A small self-supervised image encoder, trained from scratch: norm batchnorm, trained on photos with spoken descriptions (Open Images, Localized Narratives).
Rows from block 2, named by matrix and row number. Each number is 128 + 32 x the weight over its row's rms, rounded and kept within 0 to 255. All counts start at 0. Numbers have three digits each. After the name is the row's rms in percent of the matrix's.
# c3: 3x3 conv (model.blocks.2.c3.weight, 64x64x3x3), inputs 39-51, a 3x3 kernel for each
c3.0 135:148106149127132123099130086139120113130147140071145089128082147128132107117155116136134124135140114138126167118103122137149094135133151109135114100164117136114169108137138140143109171131127159154068170078187098156132148121161127120221123152129164137114232099040165116132158068114167141114119126123107129123092143129125136115090140157131121139196114109
c3.1 091:183126131117127194047122094123185153163151190160197171099127060148154110120102152173153124117150139090105160109156085123121100164142127192105099134170163148159107157140222109164150136142158169211154174124175091108084141165128121126147110118149066104102130117060162125056158190151140157195079107087162196120163165175094015096100161135160148115148104114
c3.2 066:095111147117107171114090157117137123112165117102110130128086141093099153233172092123142143089138109131145112105119120130123125098163184117125085133144135123128152123170151144121149118153176135140081139147104172133119137094116147101142158173130115142087120132081092108117150135126174121128132162151138186107123113096121107110098101093085115178149126164
c3.3 100:102141165126124220106132180103138120152114182105097146120086141160123199087124126092139155138098130148109114134171133144101113121104182097173099105149138129127128100120148191136100157137131122132141124098090118118129103139104126131135085153165134112145182136099136072092108105098116107087146146085136129116078104194130060170076161112118122148096078150
c3.4 086:156111085141138114099134117128091131122126157084138108162137062152157126121101136151103147131152109130094118115150177153135126159142099130139133131137155137152081132186156128138153150146158130142113113105183118152174141092128150128112150215200144140126163109123140111168140085111125163093163140103124107102142144145107132140080054082027101000036011000
c3.5 100:187164090135144111122134087101109148116134131126117150153100110100152165091130166161139118127125143128121159146118117180117111166154101118155128145141147109132121119170153154097130189132116122133121057097156138107093164085094116109071133113045129128123105106125107090120096172181080112119110113111117070088150121099167145106144150146142102128130139099
c3.6 095:086092131130115127099062053115117108136104148149153167140145121162110152090134162090141166140119139099151146127144227208116057124131149137147155104122119129135104128112105153131140106153118123130189118081144150069041105080133096117044123091046108102133143168139153108119153156099152124093128089102127143134127097133132119134129140144144108093145092104
c3.7 107:068103107105099184158125115160172166132089141105118149176123137128066142145118150142092145153119109108140146107101114153090178141154165154152136132107141115163165081093155145144160153146117144102180135100128144125160151144142148142158153126146175074109105174149119173165132224184154111158162111115119030168074018052095008069129080173116063131140140182
c3.8 108:125034199135166058134132176204142107128104119119095150135106134170174037044121234117139115164143159146164158149166121191114205156147096133153153114147126118155108126145103103123128090128089126125130153148161135168130145162087141159109109136101133131052127108153110200163080101175114125190121107137168089082197105089147136071078106101125090101102118177
c3.9 109:197123102224121130177151117110126111180124045165110092153104068173120099106174150143142083100158100136090120139148139186141116142126126097118135143131122138159114117128101142123119152133133157158087166136080135143078127064107144164060154130078085156084123118111106083173134106141133161132115115128158186089154160100158126113128136108127115100103134103
c3.10 092:113156169097095186139110128121142120125099049191155157147088196149104124156111122164117120149111099124154049134147118147130155120098104127120181112107092056133101093120120116125169123141150114134109134117158115102116119188178137113172152083161100124136134151199122139165120178084131142129164152116126135127128137091107047131095111083131127118062101102
c3.11 091:175135159099132109137150165146111111129092118099112193121131160153106155108149155156120118093154171125171169130164177159114189142189115148108140147114123172159148145088107078099161037058047110107118069147139084100123140141140097163082112102058153097124142096146142093101090143119158114140129064127154103151129077133108052104131185136113117106112178164
c3.12 106:049087146102115066105149150123078111112125154115129106131037085105150132092126157127188136120106134138089159151188149103148102135077086115158138142135107135101178097128152110121131142128125150118091141144082188140150061077074128142099139134199175108081097131117160173112141108095156119086132108145138077080120146098093147161154138100116125094162102127
c3.13 093:142161109103080129119195153134188157173068108106170106077103071138096129170178140116095145161156086148128135118101121092103140136188160159113086127135158172161097145162150163103130117079057136120106139106120095146206107150123103151146121144062078123137149143090151089100129132136150125130125108164120076132100117185113136148110142164102132184126161165
c3.14 087:091133141192142161157182180127140128123107117186183163137131153136150087141080128103170163111134154108096162083140094152120091144143122080097113107125137129170141107173149117097141154195152143116108167162178165119122087146144125094159110162119122136147123142150174138126175065103103120133148116141159160145145108137136161133148100163173159150133085125
c3.15 088:100184134168152171126126087082072119093108111159180154091119100122102117090130109114127191120132163126126087093096143176109120130114158191206151169139156134161120121115127141111143114118109134150171141109113128118161141130149132092143117111110150166102141137097097151137132126125170112137113103140099000061051056114161000120138096139133111127105080140
c3.16 094:180076080132120156139141101160118118126134156051103071119098119096167192135122101146110124132090092114135088134113202174145095156183200155144139160141157127104163146134118072102095139204137149084092141123107148110110105040081113100000136107091112142145179171147102094090119095118144154126175163122114086128163138149153222165112185197140136107135151134
c3.17 107:090083106164134151146129104163119163168147135156145130163136064159144195154112149066066160107099129131117121129137165077078125171121104106160132116091158133153139110114142122110144125117172121092162089129081148114145142103111028062063104026098155109145147162101098122114125127122205097157112114155158133136137112202155153131119153117137093163125095103
c3.18 092:162101122148139097134164106130132179142105099068083102127139139163139124124121168114159101166114148125099180147115069166104153142188182143105147098113123019094160161138133147138136119140126168127139135142097196090075135112129118103120140144190127129159146143080159112134081059106133118145155155104108144088170112079061110125162153121189137140113153168
c3.19 101:108085119132101159138107127163120145150122072090115104136139113151144082172112146065102135094118137112131111134081128181130095103112110123134168083136135097133097087108111110124138186146172122111115188146128123108152065132129150164132145196131132146146145106130135149131148119090146134061103084131166135108135112130190125109121124133130124137128132149
c3.20 128:131153156158086128152144127142170106147149093146146067106135146123136148143122138125117127073158101076173146147117130166141105181099132124134095144160110135143140122148108121122108126075143101083136123124187133098154087141151152180170121100144146096136103146152106169167106092134110081104144121078124183063140163085155170098153108099144154086123145120
c3.21 091:169166125118117148116119092119062094126122121118094080163147122137137070080042096108134138101150172174107137140154131168131169164192178170139115144112075123139074123130186155099161151169141112146171086116116102148115149153126121080108151150165106162159169083049131151142161188148141149093141192175091034108123077116094106089151101127118108120087120138
c3.22 095:162192174126095085118075079102082128085143114116108116111139116172134076186115124106098161123123133091141118072138142113106101129127118164141162089133125108125078108120065095115131105083170096109144146158156105082100133166133171148190177090066133128125081092106100122108154131125123142145181064137081145176133144167144175114097176144189138106145141155
c3.23 085:150152174083093096135115092116085103108103114117078107153079145085076118114128098152115104138112083106143154059124137134119154159203195109196167108090170094106144101083097125141121107121196073145119150136088108092089094127206103110158132177167129184137113136143089082142105073144115125108131133144120095075111132102161122090101141148113112128080078100
c3.24 084:153135178147113154174164181151120124074100097120168133115154113154106070157125101148152133140154135131165131124136083150097095101074161170115097089153130158175175154134191146157172161170190177106163111141114186148068138102129129117068153104132132098110077078113096075102119141134094128110152184127179131144105117132130137130166129101142112107113099131
c3.25 087:145095161131139217141124110085052057096131169156155140140149085154154156169157161118133116094148154119159113150197173137115120077094103155080140111104111119100127149116170154134137154114055198157146148098206133136152106113101137122103133170117121129125081064112067093158102137062092163025131141111113119125116112163131107151128093150172127104146089083
c3.26 105:111123092140113194169203171124110102099168153170088065162184148137160143125129153129148115121101136122083104172167228138103106089187133137132188122146145098149157107129091163091067132151117125130151141158135135109133116126171085120139169128094150184174158148104079116105119069138097115129119080098092112086113152145057143156119105111174136118128122185
c3.27 089:112093155180102144113135188181123105189094155147150153131107124153104157073113087114141155099123144115083140181168100106114116101086090129143092099081094137121161149126112155124138148079125110128127106122034167090135145134138105112119172174158118157152164114141157148128079132146139130094172122144194090127153113163159062134120072077112138074120054077
c3.28 139:109063156107142168109144083099157154144132173142122147118153083136099141135106167102068208074176128162154077118145104121128119125133113160105090102139156069140145163074177133140151108138120112155078115134138103100141164114068111161207089090164130191082059154094096123158097164074132131112124116145135158116113134115133089158138123109105133085110146122
c3.29 097:111038116169113083139159124102070094168118136101111158119104139191143121081103144169104030146147141158115152134042075167115043139151149110110139158111071152158087134105143145160165119127122125090148160131094128138153115124108116099124158207099132171167114134170152110095147095109130090036133114084114000082113143082149108142155053122135111133245239150
c3.30 117:117097121144128128169105141065168097134125119080142146105120141183136144127170126184149112188114096137144140152154130117112140135076106093147187113127185116160145133148145119121138118165133136137122123134094098104095194141145136065057145099114113139113175131125098142118109087136119138153120165096091123154149125152077123151168059141155090075149047174
c3.31 119:099130099107125099131144082096127166142140109146126147132147175133130092165114139112133143175129062199092066143119132125121159094120182133158105132121186129132188135146115140116151140143132100134143144125120155174114138156119209165136202140080067065134194063148121128076119131119129129195111158152111112135084149160117095168157121137120115137085121107
c3.32 098:064107177176127161092120099143060132087101103133119174197142170121118106177155163176055120161139096148107091126093144147107116157116111134109164128109137106124102122105122121081140102090074119088147138095137171143133072146172150086096158110125166146111127142119133144139183155137130114099083136108095091123117103178145099156135091125142107140160142137
c3.33 112:186141154118118099179070142082142171120124130118121113070128096153151120131142156182160131119115141121133165103134148067138128101120160149085105166160103163150111095116125139126122125133161171134134123116122187138133127138101186129162133134140134155116113131128119145083115130112168144120105210087080163204053134161097140221144158100133119146158127119
c3.34 103:093060132081119159164074099172158095128135184129142106163125110126120232148152121117126086179113097169129189112168125176153118096086152107126097098185148114185118112146191110139131121205143157102111124134099129152124136133154111121198111146088171083122113140148164158070137108099121109141146129133111171162116139134113147094139102097133154136099081162
c3.35 101:068110138091113092141161107101168102082126070166170188144128113098115117162086138109128190114102146152118163110110114146173152160167080136096094109129124135121157081134114128105129100136112150172188099109131148146147202140159114124139105107077151145135179138152147136124147118112202177192139187096125181106084142185107123111114044003055136055087106085
c3.36 093:133144149154099130131107108117113140168144133112086132143155098132135140132115150112092102136131094153080115129096116047117189194120124132154178101142158098077166182171120158129119129153142125088141168107064107081106112080103106125090148153140158117091150179075089134121142116104173133115169187192093119144128124147093097124113113154119141188110153180
c3.37 098:094112162101118074137190138115164156119159182132151165152128133119116139162133150134094134164118153084097142138142101152192149095033103117093109105103108157091119142152138123130164090081080112108118150095091141177200103152149091092061149063139127137119111127160137159152096105148088160144112110097118181123151104115100186166114133129129138073134111087
c3.38 101:097134090122153137108129149105118072122143136239231168128146135084122117202172132101116114130132111188162067086130141140176136091093089163117117126130188120093114186157130153120108097080120112117119116143115170152151149168175112112095123144146148141114120129151148115117139199156107167120105150095114121116146175121124163119124098116108137101136084100
c3.39 107:096079105163038230155092098139075096066138164161171089137108109055200236197134119141099146107125092117121133094154157134082066153197156104112104105152173118131127136123157147102089137140116130170099121115127152086207111135081129137111104126090106106125105110128113118144116102092157166165111120090112102087103141156099127228110090138163129165198146134
c3.40 099:156131124170146132131136157027019054180131149148225168118126093145134173114096157132096146126162140125115057193255130166122139061073078131158158131146164140144090158133103129146069127174154087153112093150078130141129164142086118136095158168117170154133095121142171093170113132103172116101110136108088177126112191136093137101119169124125148090119124099
c3.41 093:110172162157112141114136190099074082155164120200197141144140110101000156119194150100172123125143064067170155121070098150115134097080098089116068154106097151167059068120099074137144129113136108093103147139134130121163119122137173162146134109108127116138136125084096161154147110123177157113102109086115114115113160106105116127168120180137161137201115100
c3.42 092:170196142189175159071100178078056092120150148153157142131123163140131055117132104151197119136000253160075235154118129147121093179206128107113161127121086084127101104120074082119084133112153106100080102108144086112153088088099163119166138116114097158111127130132149140125156099151190143144154184116099129121154159076143148085134125116123128084133127130
c3.43 091:125135136133142136197127159107120118142169182111104068163134075160121190108099076156132187131159136096106077083141153149055181128125075110146103144110146151175116137118178117126111106123114124156136162122135149179177120131164073088090118131130152149145157145126146092078104165099172106126110104158093104158036146130090074115168132133131123159114203191
c3.44 089:076076097083153119087150095176193121132151081096016094132127061165146179079094114113089159130106170121117149056107087087100088146142146139153118163000106117139093136098162128150187140106172127147116118107105161172202150156120104126172172161142166192132160163125125084177181151098195132121134181163108054095099114099069101116121089141095126138134106130
c3.45 094:150184190157156129135151159138111133101150133130177135118146138121106144142118146177180105151108152125155167121031083065158115064126171136110114158159140105190156139132066132000079115154138146127150154158173118114187108130109156156101135170110149100143149043150115097169131113161158178106119158131141191125108127086160123079162091086105158131114141111
c3.46 091:147156126153103148142138138149135155111139134137134101143154109158108165146145211126097076152150075156120081149156109134111107101156143118074123117115131163128148094145114118115111080108100133141149151000200142193223107079098109166110178140081100129113059113154107085162116098078106109074090097133072084127118141119132140102079072128081122126058083128
c3.47 114:144114101118124112126120107154122106064148204143166129126136138129130125109126136188092116135151128114110095173118141188132054102124160138090103173123082122133124112120163134134140148166098126142164138141121106115142117136163154051168143125138172175138098118144102000170151174120122125181094074158099114154125154080168115152186120098099116113094104155
c3.48 080:117195109162134099125139091153162181103138148132092092142113132064103217125118110117069163133136146108096132117159120140089130125169172155142137137145127107117128124122148108084080111105172097098157154099160161105114102169130126132101104131122063106175135000198129092111162145118101092073149097122121155144135136150062143162127142168136109110131163130
c3.49 091:105123089162141195165191158080090049086116161207160148145157152167136062130124117145134160144139115159134158117105128111127179087124183138143135081121123127126071135119197109100131122130113113143190134140103163104152199184140135112124111118125188186123097140090086097134096155127179022185111213164091068085122161101101118197088111170100136170063098156
c3.50 119:140161124165122108135096132144106109128158114175229093116071108129140136158157100160139110109102101086134117178174124133117117086099116130149166120102121122112102143122113101125145150069139159122097098152155128136130139129120138129158118079122149120101079112123119177141098167134128149140157111119124236099121065108168167187142140102114119114159131134
c3.51 138:160139091125109159122145151130165069180138081068078213126170115136130097128126105167080056174129065113159143062128203149100138155126088109106197130130136169172055107150118117120154126183108138122142150136100089135172143135120130118126124177180112132137126207153144128121134111125131146115134148094119130148131129135117109146113134143160000158165138120
c3.52 094:156156106168144139133114132126152142138110143159071163092080138095152129110067035129134172050141179079122174088136128139136067125154142151159100155138129147113098137123121103120155167197087103108114089136113091123110108085089101139128112120140136102104150127118133124085138084115120155137125189140139135141140157134121106112130150140138132157118120142
c3.53 088:098140164114157103095073139111108104132134100117144115131199199113113106134070088175164094155148131167120095149088123151154171130121129111125132081128132084106111152116106136166149109134170131174167154160179126078082064172232123126193092136123144167124109124088102113109120124140123125166106098143149139112077146126183121083170137117126106155174145117
c3.54 083:139131095120133149086106099114132145145155124118108106094146127078069100201090114159121203216156138156118106107109089108137102185165077141165115126140144114173096085111137127137132127157113168140150157153161137130090128129130132155149073143100133143151202103098143152116147044068144141124098191128135136105132168149071054118097138178070147118116110090
c3.55 111:142077174116119127107096157138140100174133162129074122124120147174094190111117078112056146131133098119063103141169177144151151105112138142092176121141119157090122129160135162148099148142120151091158105128133163104102110156160134120135130171141164132110162100132140098125129152147135150131142145129160134089126131110154149091138048167143088122146085186
c3.56 107:135100113103160119105112117116092117139125177101148197111166112164116127113136129126147086150101117124116123173138111121137110141114139118115137113126149113128123069118105129139132162126127124171147131150057067107092128109121140190202132153156123145134145150118106150131172169126112158150085117126122099187124103188128098137105154135092147120136114144
c3.57 082:145148115148128135157149141139149103176129092181126134201150068132139106166199138157123167172124102132088084216216171160139159129060074135144136124139121139130116197115118149139108086122135128125125132118128101122150140124127079132172051094114166136081135127115114128149109069132142143153124137174130177167151166166116122074181165121151139136184165104
c3.58 111:100118123121118132131101137112135145112127142128074083123148144128114125107091103102144124135126142131123141098067103154124136154192146126121152177138149156177195119124151110145181136146121142160153124122142122114110117107173092113118135111093126124165100144130180141126172138095093093125095103175126136149119151179113110049102118106148132135102146140
c3.59 079:113142132037121112111226127068130120052119105168158102151082149125148126088070061074160163114180106102201127115102125129126133111159153190119123131130130068099107121109155103116189119106124100113111135084172090117105136135124105154116100094068146195100148126165160130097144121116138117156129084140116079109138128101202188191131151102152127067145089128
c3.60 095:100140097140144079148108090145120132129167137089133113080140104079169143095107136150104150158107197083086141145155191128112155147163122116145144142162143155176125180162134140130157175124165097141188134126176072196174095139076119151137071194119063126155089136137139143097147122179160106121141074165131108100154098087151088109126122132147136140132153082
c3.61 113:174118087101101178112158122110138143218092120035169199086126174151135137121137186135078088066121098127059138137132123080137089147134148134141104125119141132108139150087147076148151094111146141166145121114118117092147141104101107146098119116130116120158151127103199106108123139162181144131138133097151122107051122148112132178049150203068117162128161162
c3.62 097:060105150135124119130117174127126119111059121096140142167126112132152071139157136089115180126155094148153079102120136129148210112167155126148111158101114149109113085115188116163191129110105134112099121120117130125103095083090109126147080137173170110114182109104152096086088149116125115160140148207118032192067136147100143125069080123124131222146167164
c3.63 090:098104112119124112117134081141122126163142109154132161113057131139138106111118092149144131115131166116131160088127193141099100108101058073133185116099175146148118121184119131155148128079148114093143082118106114134083117100173210132138154160102136128157148134188169083110105143173134127134174104082115142084088103060120059114170156117098141149102120134