{
  "crop_scale_min": 0.3,
  "norm": "batchnorm",
  "depths": [3, 3, 9, 3],
  "temperature": 0.2,
  "optimizer": "soap",
  "shampoo_beta": 0.99,
  "lr_schedule": "cosine",
  "final_lr_fraction": 0.05,
  "adamw_weight_decay_other_params": 0.01
}
Rows from block 14, named by matrix and row number. Rows with one number belong to one channel. Each number is 50 + 15 x the weight over its row's rms, rounded and kept within 0 to 99. All counts start at 0. After the name is the row's rms in percent of the matrix's.
# c3: 3x3 conv (model.blocks.14.c3.weight, 144x144x3x3), inputs 0-11, a 3x3 kernel for each
# c1: pointwise conv (model.blocks.14.c1.weight, 144x144x1x1), inputs 0-143
c3.127 103:24 46 32 48 47 54 59 79 29 46 54 39 75 68 41 75 55 55 50 29 52 56 59 55 47 41 36 74 32 36 50 68 59 60 75 47 33 47 55 45 50 47 40 36 50 36 50 56 36 62 50 40 42 42 49 66 25 62 60 54 43 54 63 62 54 50 29 42 63 50 32 69 46 37 49 62 36 84 34 42 54 53 72 53 45 47 31 49 63 47 23 39 34 50 27 66 40 58 66 41 38 53 44 58 27 27 40 50
c3.128 099:66 38 47 31 56 63 52 51 66 61 45 46 65 56 73 30 38 60 22 38 31 60 52 50 61 42 68 56 34 52 29 30 42 71 52 35 51 31 32 23 53 25 71 39 50 44 59 45 70 41 29 54 61 50 29 34 48 50 36 49 51 66 44 64 42 35 38 43 57 73 75 65 25 84 54 43 47 56 32 36 57 58 47 46 08 39 55 81 69 55 35 63 70 57 47 52 62 53 56 43 26 66 74 59 57 13 26 28
c3.129 096:71 34 36 40 43 43 48 49 22 51 58 40 62 52 46 54 55 34 29 40 41 18 57 36 64 65 21 67 60 54 56 61 40 33 46 42 29 39 36 45 41 76 43 30 69 33 56 56 61 43 35 36 45 59 47 53 67 61 31 74 28 67 64 36 45 42 48 50 48 63 70 48 82 70 73 26 55 56 52 34 30 45 52 57 48 57 41 33 64 68 69 69 36 56 43 34 47 50 30 50 80 70 48 40 69 34 57 60
c3.130 103:47 46 51 60 55 62 48 57 50 57 63 78 68 57 40 43 44 38 71 39 48 46 48 86 37 60 42 58 53 52 78 45 38 45 25 46 52 59 52 53 58 69 50 47 54 41 59 42 63 53 42 48 45 44 53 13 54 50 51 63 43 68 57 59 42 59 47 40 52 40 32 66 43 78 70 84 61 78 44 59 30 60 45 45 56 35 68 49 88 71 45 55 56 59 57 47 75 42 54 65 80 59 44 65 48 45 27 58
c3.131 102:75 49 34 37 65 47 18 73 73 50 64 42 29 40 52 56 47 31 35 66 65 56 52 86 60 38 49 48 41 56 54 59 42 41 33 44 36 56 32 59 36 48 64 56 32 50 29 29 32 50 46 30 36 51 71 56 29 70 63 46 25 37 55 22 44 60 53 37 11 66 62 45 51 75 64 31 49 62 60 37 59 39 46 52 15 60 47 64 60 63 47 51 43 71 48 55 81 59 60 33 37 55 43 49 45 49 45 31
c3.132 099:63 49 52 55 53 62 28 39 51 51 34 37 28 62 66 61 63 50 55 48 79 39 48 28 66 52 40 28 56 37 51 53 99 71 79 56 51 44 53 76 59 48 40 72 73 75 57 25 66 36 33 51 70 39 45 42 69 46 58 75 65 45 78 29 64 56 18 59 48 42 46 65 57 64 49 48 46 55 43 38 56 47 28 53 48 57 45 30 50 54 43 48 53 44 55 58 54 60 42 50 39 27 29 50 52 40 50 46
c3.133 097:53 60 42 42 52 35 51 30 56 60 39 49 23 43 44 57 38 53 43 55 49 17 57 55 51 54 73 46 37 37 49 47 31 29 48 69 44 31 28 47 48 63 37 41 41 57 62 62 61 44 55 69 48 51 65 59 70 42 58 46 57 73 76 37 61 37 59 53 50 51 59 40 54 43 54 33 48 35 54 68 45 34 63 34 38 65 64 37 28 40 50 47 56 33 48 48 67 39 57 54 59 54 58 49 35 79 44 57
c3.134 104:53 37 32 86 46 80 58 68 64 36 60 65 60 52 63 66 31 32 37 46 45 53 51 18 15 71 68 54 39 57 50 51 42 49 59 60 71 55 16 67 55 39 60 60 51 57 45 64 61 35 39 90 80 53 71 73 43 17 39 29 26 37 57 58 54 66 50 55 47 78 63 59 51 83 65 35 44 33 38 27 64 56 71 75 30 39 39 27 20 44 43 41 51 53 60 46 67 61 36 40 37 33 39 40 50 52 35 62
c3.135 096:44 60 52 62 61 49 46 58 56 62 64 91 48 38 65 36 58 30 63 58 60 25 44 67 51 49 37 60 31 36 59 45 40 29 53 58 55 30 86 27 57 45 39 51 42 42 47 29 47 61 33 44 24 32 40 48 41 76 69 32 46 58 32 44 23 53 55 42 39 35 57 62 36 46 24 49 31 22 48 45 39 58 51 34 73 48 58 77 69 70 65 38 60 47 43 36 59 42 60 50 52 52 55 35 61 68 40 44
c3.136 099:45 45 56 64 55 53 54 45 38 64 33 12 61 43 61 68 78 44 59 60 30 37 39 52 65 54 52 38 56 53 51 52 64 63 54 45 52 51 30 68 37 52 48 29 55 27 44 37 45 46 67 53 64 53 60 71 31 71 43 39 55 26 37 55 57 46 44 47 27 69 44 34 66 32 65 52 43 37 53 64 55 55 61 45 56 43 46 41 61 40 46 35 75 42 62 35 40 78 72 82 51 64 52 36 37 36 45 39
c3.137 089:26 54 32 49 62 57 64 42 33 24 47 55 40 47 13 21 64 43 53 45 38 58 46 46 37 63 56 32 35 47 50 56 39 66 56 43 52 34 47 26 41 69 65 59 58 78 62 41 72 60 32 35 64 38 55 65 53 53 59 57 44 53 61 46 29 30 46 39 62 59 55 43 49 70 37 40 40 47 75 85 59 76 85 63 49 47 42 53 39 69 56 32 41 55 30 32 45 23 54 34 33 66 43 43 43 34 52 57
c3.138 103:55 05 49 76 41 35 61 44 51 58 54 64 52 47 61 59 53 75 34 39 70 55 36 48 40 64 49 42 35 03 42 46 36 54 46 60 71 78 61 67 64 25 52 63 48 50 51 55 40 61 67 46 38 53 53 62 46 58 42 56 38 58 46 74 60 16 54 56 24 40 58 34 44 61 68 51 57 51 19 29 55 63 57 53 66 36 65 37 53 55 36 57 76 58 62 71 59 83 40 68 69 53 50 52 61 50 39 40
c3.139 100:13 31 73 51 54 32 27 72 57 44 77 35 51 50 59 67 75 37 61 56 66 53 26 16 49 38 71 51 66 66 53 49 36 35 33 48 31 56 59 34 51 28 46 31 33 28 23 62 42 59 56 42 47 74 61 46 40 71 54 80 72 58 86 33 76 46 51 57 57 47 62 55 69 37 31 59 41 69 55 85 60 65 76 48 48 55 57 67 46 55 69 40 38 34 61 70 34 33 46 29 56 36 45 22 44 71 66 62
c1.127 108:54 71 52 74 39 58 65 43 41 46 39 41 60 47 23 44 74 61 62 61 53 60 53 37 45 55 42 50 60 68 50 48 51 45 48 52 51 66 50 49 57 46 59 62 67 59 63 57 50 61 55 57 44 40 32 44 47 42 12 80 46 56 49 66 45 80 69 34 35 52 83 56 38 84 57 34 52 68 69 45 50 68 55 57 64 96 39 58 60 50 30 53 64 52 40 40 62 39 55 44 33 35 45 55 65 46 17 35 48 49 20 29 52 31 54 57 58 66 43 51 60 49 64 38 15 43 33 00 38 42 33 71 48 17 32 64 47 44 55 46 50 19 50 52
c1.128 099:58 60 55 26 20 46 31 49 53 40 61 45 55 51 55 58 55 46 44 83 36 61 47 54 47 58 65 41 47 55 44 40 55 22 64 38 63 78 55 43 63 56 70 51 43 38 53 49 43 58 64 64 49 39 41 59 39 29 44 28 54 88 52 54 30 41 50 55 40 51 51 44 52 55 44 54 53 51 62 32 37 53 28 78 43 36 46 59 25 62 56 53 37 60 46 47 43 38 36 67 51 46 54 46 40 52 33 30 73 49 64 82 62 38 42 45 40 41 70 52 49 48 59 48 40 47 44 79 00 68 47 38 56 46 71 61 64 62 26 75 71 68 34 29
c1.129 094:39 49 32 67 40 41 42 47 68 58 33 58 45 34 59 60 50 42 50 31 20 61 48 81 27 52 54 55 69 60 49 33 42 52 60 29 41 54 32 51 55 39 70 57 54 48 60 63 63 51 41 69 41 48 51 69 36 47 56 31 42 55 46 59 46 73 48 34 65 48 26 62 55 27 43 36 71 67 50 69 49 65 51 50 55 65 40 43 97 99 32 42 59 65 51 67 65 58 60 58 60 47 48 33 47 50 33 28 29 54 59 42 60 52 39 49 53 60 19 55 38 55 64 16 37 78 44 38 47 00 59 61 72 56 60 50 47 41 24 80 52 36 39 40
c1.130 093:65 60 61 33 67 47 66 32 94 57 60 69 43 41 66 50 98 45 20 62 59 57 53 34 29 36 34 24 60 59 48 46 35 49 39 33 47 42 48 51 43 56 75 44 38 40 65 23 63 42 45 48 48 44 57 91 37 54 42 50 39 57 51 35 45 57 70 32 45 48 44 49 49 64 51 46 58 23 51 40 34 52 55 49 76 44 47 48 68 61 50 50 46 56 72 49 31 44 51 45 58 55 33 74 65 26 60 59 43 37 73 62 48 47 31 34 39 65 60 46 41 47 61 58 32 88 55 44 50 99 15 34 39 50 41 59 31 53 48 68 38 46 57 44
c1.131 109:63 35 72 56 44 43 54 34 41 45 62 40 67 51 52 38 66 58 75 31 56 58 48 37 43 60 48 67 45 42 92 61 49 48 73 40 57 46 34 44 52 57 57 40 75 53 28 32 51 58 53 43 65 34 45 32 33 36 71 48 47 51 41 29 29 39 55 48 48 25 86 67 53 33 38 88 41 37 52 37 33 56 28 49 46 60 64 69 49 57 54 61 43 33 19 51 74 47 59 33 67 51 43 43 53 37 61 49 46 68 21 25 57 79 55 56 44 48 27 80 56 46 61 38 59 58 61 63 77 47 62 00 46 35 66 47 49 46 41 28 38 34 46 42
c1.132 099:55 58 40 82 69 37 66 46 47 39 62 41 55 54 13 42 61 34 31 24 57 36 55 34 37 56 42 38 32 50 68 43 52 45 43 58 59 49 57 52 34 70 51 60 54 41 69 57 55 50 38 43 60 51 48 68 44 51 56 40 59 38 48 50 69 64 54 44 39 52 48 59 74 51 35 43 44 19 59 52 46 49 66 54 59 75 81 58 53 28 58 52 56 82 56 57 43 66 42 38 41 42 26 65 67 70 37 55 48 26 26 61 77 52 58 50 30 79 44 62 69 46 35 21 57 50 50 50 51 56 32 68 00 38 48 51 37 46 55 59 61 40 68 26
c1.133 104:38 37 54 39 47 45 61 60 50 53 34 43 36 46 64 37 49 51 55 48 57 39 38 84 43 28 56 47 67 43 62 39 52 53 58 37 55 37 19 67 65 50 54 56 68 52 62 32 57 55 52 36 40 50 67 50 43 30 55 60 50 57 41 47 23 84 47 50 61 68 28 58 61 40 49 42 65 55 52 28 53 55 50 81 32 57 65 48 58 66 49 73 36 54 62 66 47 46 50 49 39 73 75 53 53 40 66 42 43 57 39 63 49 34 36 35 23 61 53 53 40 53 72 37 42 86 56 46 47 27 33 39 34 00 52 23 51 36 64 47 26 57 51 43
c1.134 106:73 61 40 49 52 49 28 64 36 31 62 39 69 38 68 37 61 47 58 34 31 38 44 71 53 47 59 40 35 35 51 34 46 54 67 37 63 73 54 57 50 62 39 57 56 51 54 75 28 75 56 68 31 26 44 65 30 64 40 42 54 20 47 28 52 47 43 63 41 63 40 69 67 49 46 31 43 40 80 57 66 64 64 52 48 62 34 61 45 48 41 37 49 71 49 33 51 59 32 71 64 51 45 57 45 55 67 56 69 43 48 55 58 55 44 35 32 19 51 67 78 73 68 63 35 43 47 72 76 47 39 40 49 51 00 67 33 68 27 69 69 41 53 34
c1.135 102:64 50 58 49 37 54 59 31 23 60 40 43 53 26 50 55 39 33 96 55 34 56 65 49 31 43 51 47 41 53 48 16 50 65 61 51 40 81 78 68 48 37 34 37 79 44 65 57 72 60 53 53 41 60 61 44 37 39 42 61 58 39 42 68 54 41 40 38 45 34 68 56 50 52 47 56 56 52 54 51 33 47 29 65 51 58 47 46 50 67 40 43 73 62 36 46 48 53 25 43 66 72 52 62 64 55 29 53 59 65 36 64 37 55 65 64 36 26 61 50 59 43 46 61 35 46 36 74 78 49 40 54 32 46 49 00 58 39 39 44 43 43 44 37
c1.136 098:58 54 43 55 39 43 50 30 39 44 62 36 54 51 58 59 39 44 60 61 17 38 57 57 27 66 58 50 55 31 78 31 84 33 44 34 31 61 63 47 79 40 76 46 69 62 51 56 90 55 51 66 60 71 47 61 56 50 42 89 63 54 67 32 28 14 31 27 36 40 39 35 37 49 47 50 44 68 67 27 42 43 28 45 49 61 45 50 43 45 48 38 45 66 42 32 36 53 37 57 49 73 75 74 48 30 60 51 59 56 52 56 25 52 40 48 46 37 44 34 49 45 50 66 35 47 62 65 49 34 71 47 59 67 45 47 00 53 28 60 38 33 58 34
c1.137 099:63 40 33 51 31 69 66 48 50 51 14 34 41 51 76 66 27 49 66 49 55 59 41 63 51 33 45 42 58 78 51 37 50 42 55 61 39 37 56 48 52 39 53 46 56 52 59 48 49 42 65 42 35 62 83 68 50 62 41 78 27 50 69 68 26 32 26 55 77 49 60 40 52 57 52 26 42 44 65 46 24 33 52 54 40 56 65 44 41 51 33 68 73 52 52 38 18 38 40 47 46 48 39 48 33 58 55 56 57 51 47 82 58 34 32 69 42 41 52 71 32 46 31 27 51 62 51 52 84 38 50 42 38 52 71 56 57 00 48 48 59 56 41 31
c1.138 091:44 62 41 31 71 67 46 53 48 48 82 54 44 60 64 47 69 49 30 59 73 48 25 23 56 55 48 89 13 67 39 50 44 43 46 36 32 51 59 60 20 41 60 59 44 24 39 63 53 58 53 58 40 64 45 43 61 60 26 64 39 43 67 56 32 64 66 47 48 67 51 68 43 43 45 51 49 27 09 59 49 50 60 41 46 12 54 66 59 35 63 56 28 52 37 44 78 60 55 56 45 64 48 44 46 41 53 59 38 31 34 39 56 60 65 59 41 68 49 38 55 48 54 78 41 51 61 33 41 63 63 59 55 42 54 52 07 37 00 61 52 53 47 43
c1.139 101:55 66 27 53 34 45 67 62 54 68 54 30 56 50 53 56 33 49 61 61 26 68 58 44 42 45 49 65 70 53 57 22 32 49 48 46 40 61 76 42 61 38 45 41 53 47 47 32 32 49 61 79 35 40 63 51 32 60 74 65 40 27 30 37 74 44 98 45 69 40 39 39 49 72 44 54 55 72 41 40 49 42 37 56 59 83 31 47 48 52 35 51 54 48 35 34 49 55 59 49 41 47 65 44 55 59 35 45 46 67 74 67 41 49 44 44 61 56 45 34 57 56 47 51 27 46 62 50 70 38 54 34 74 55 20 49 59 53 44 00 68 29 33 25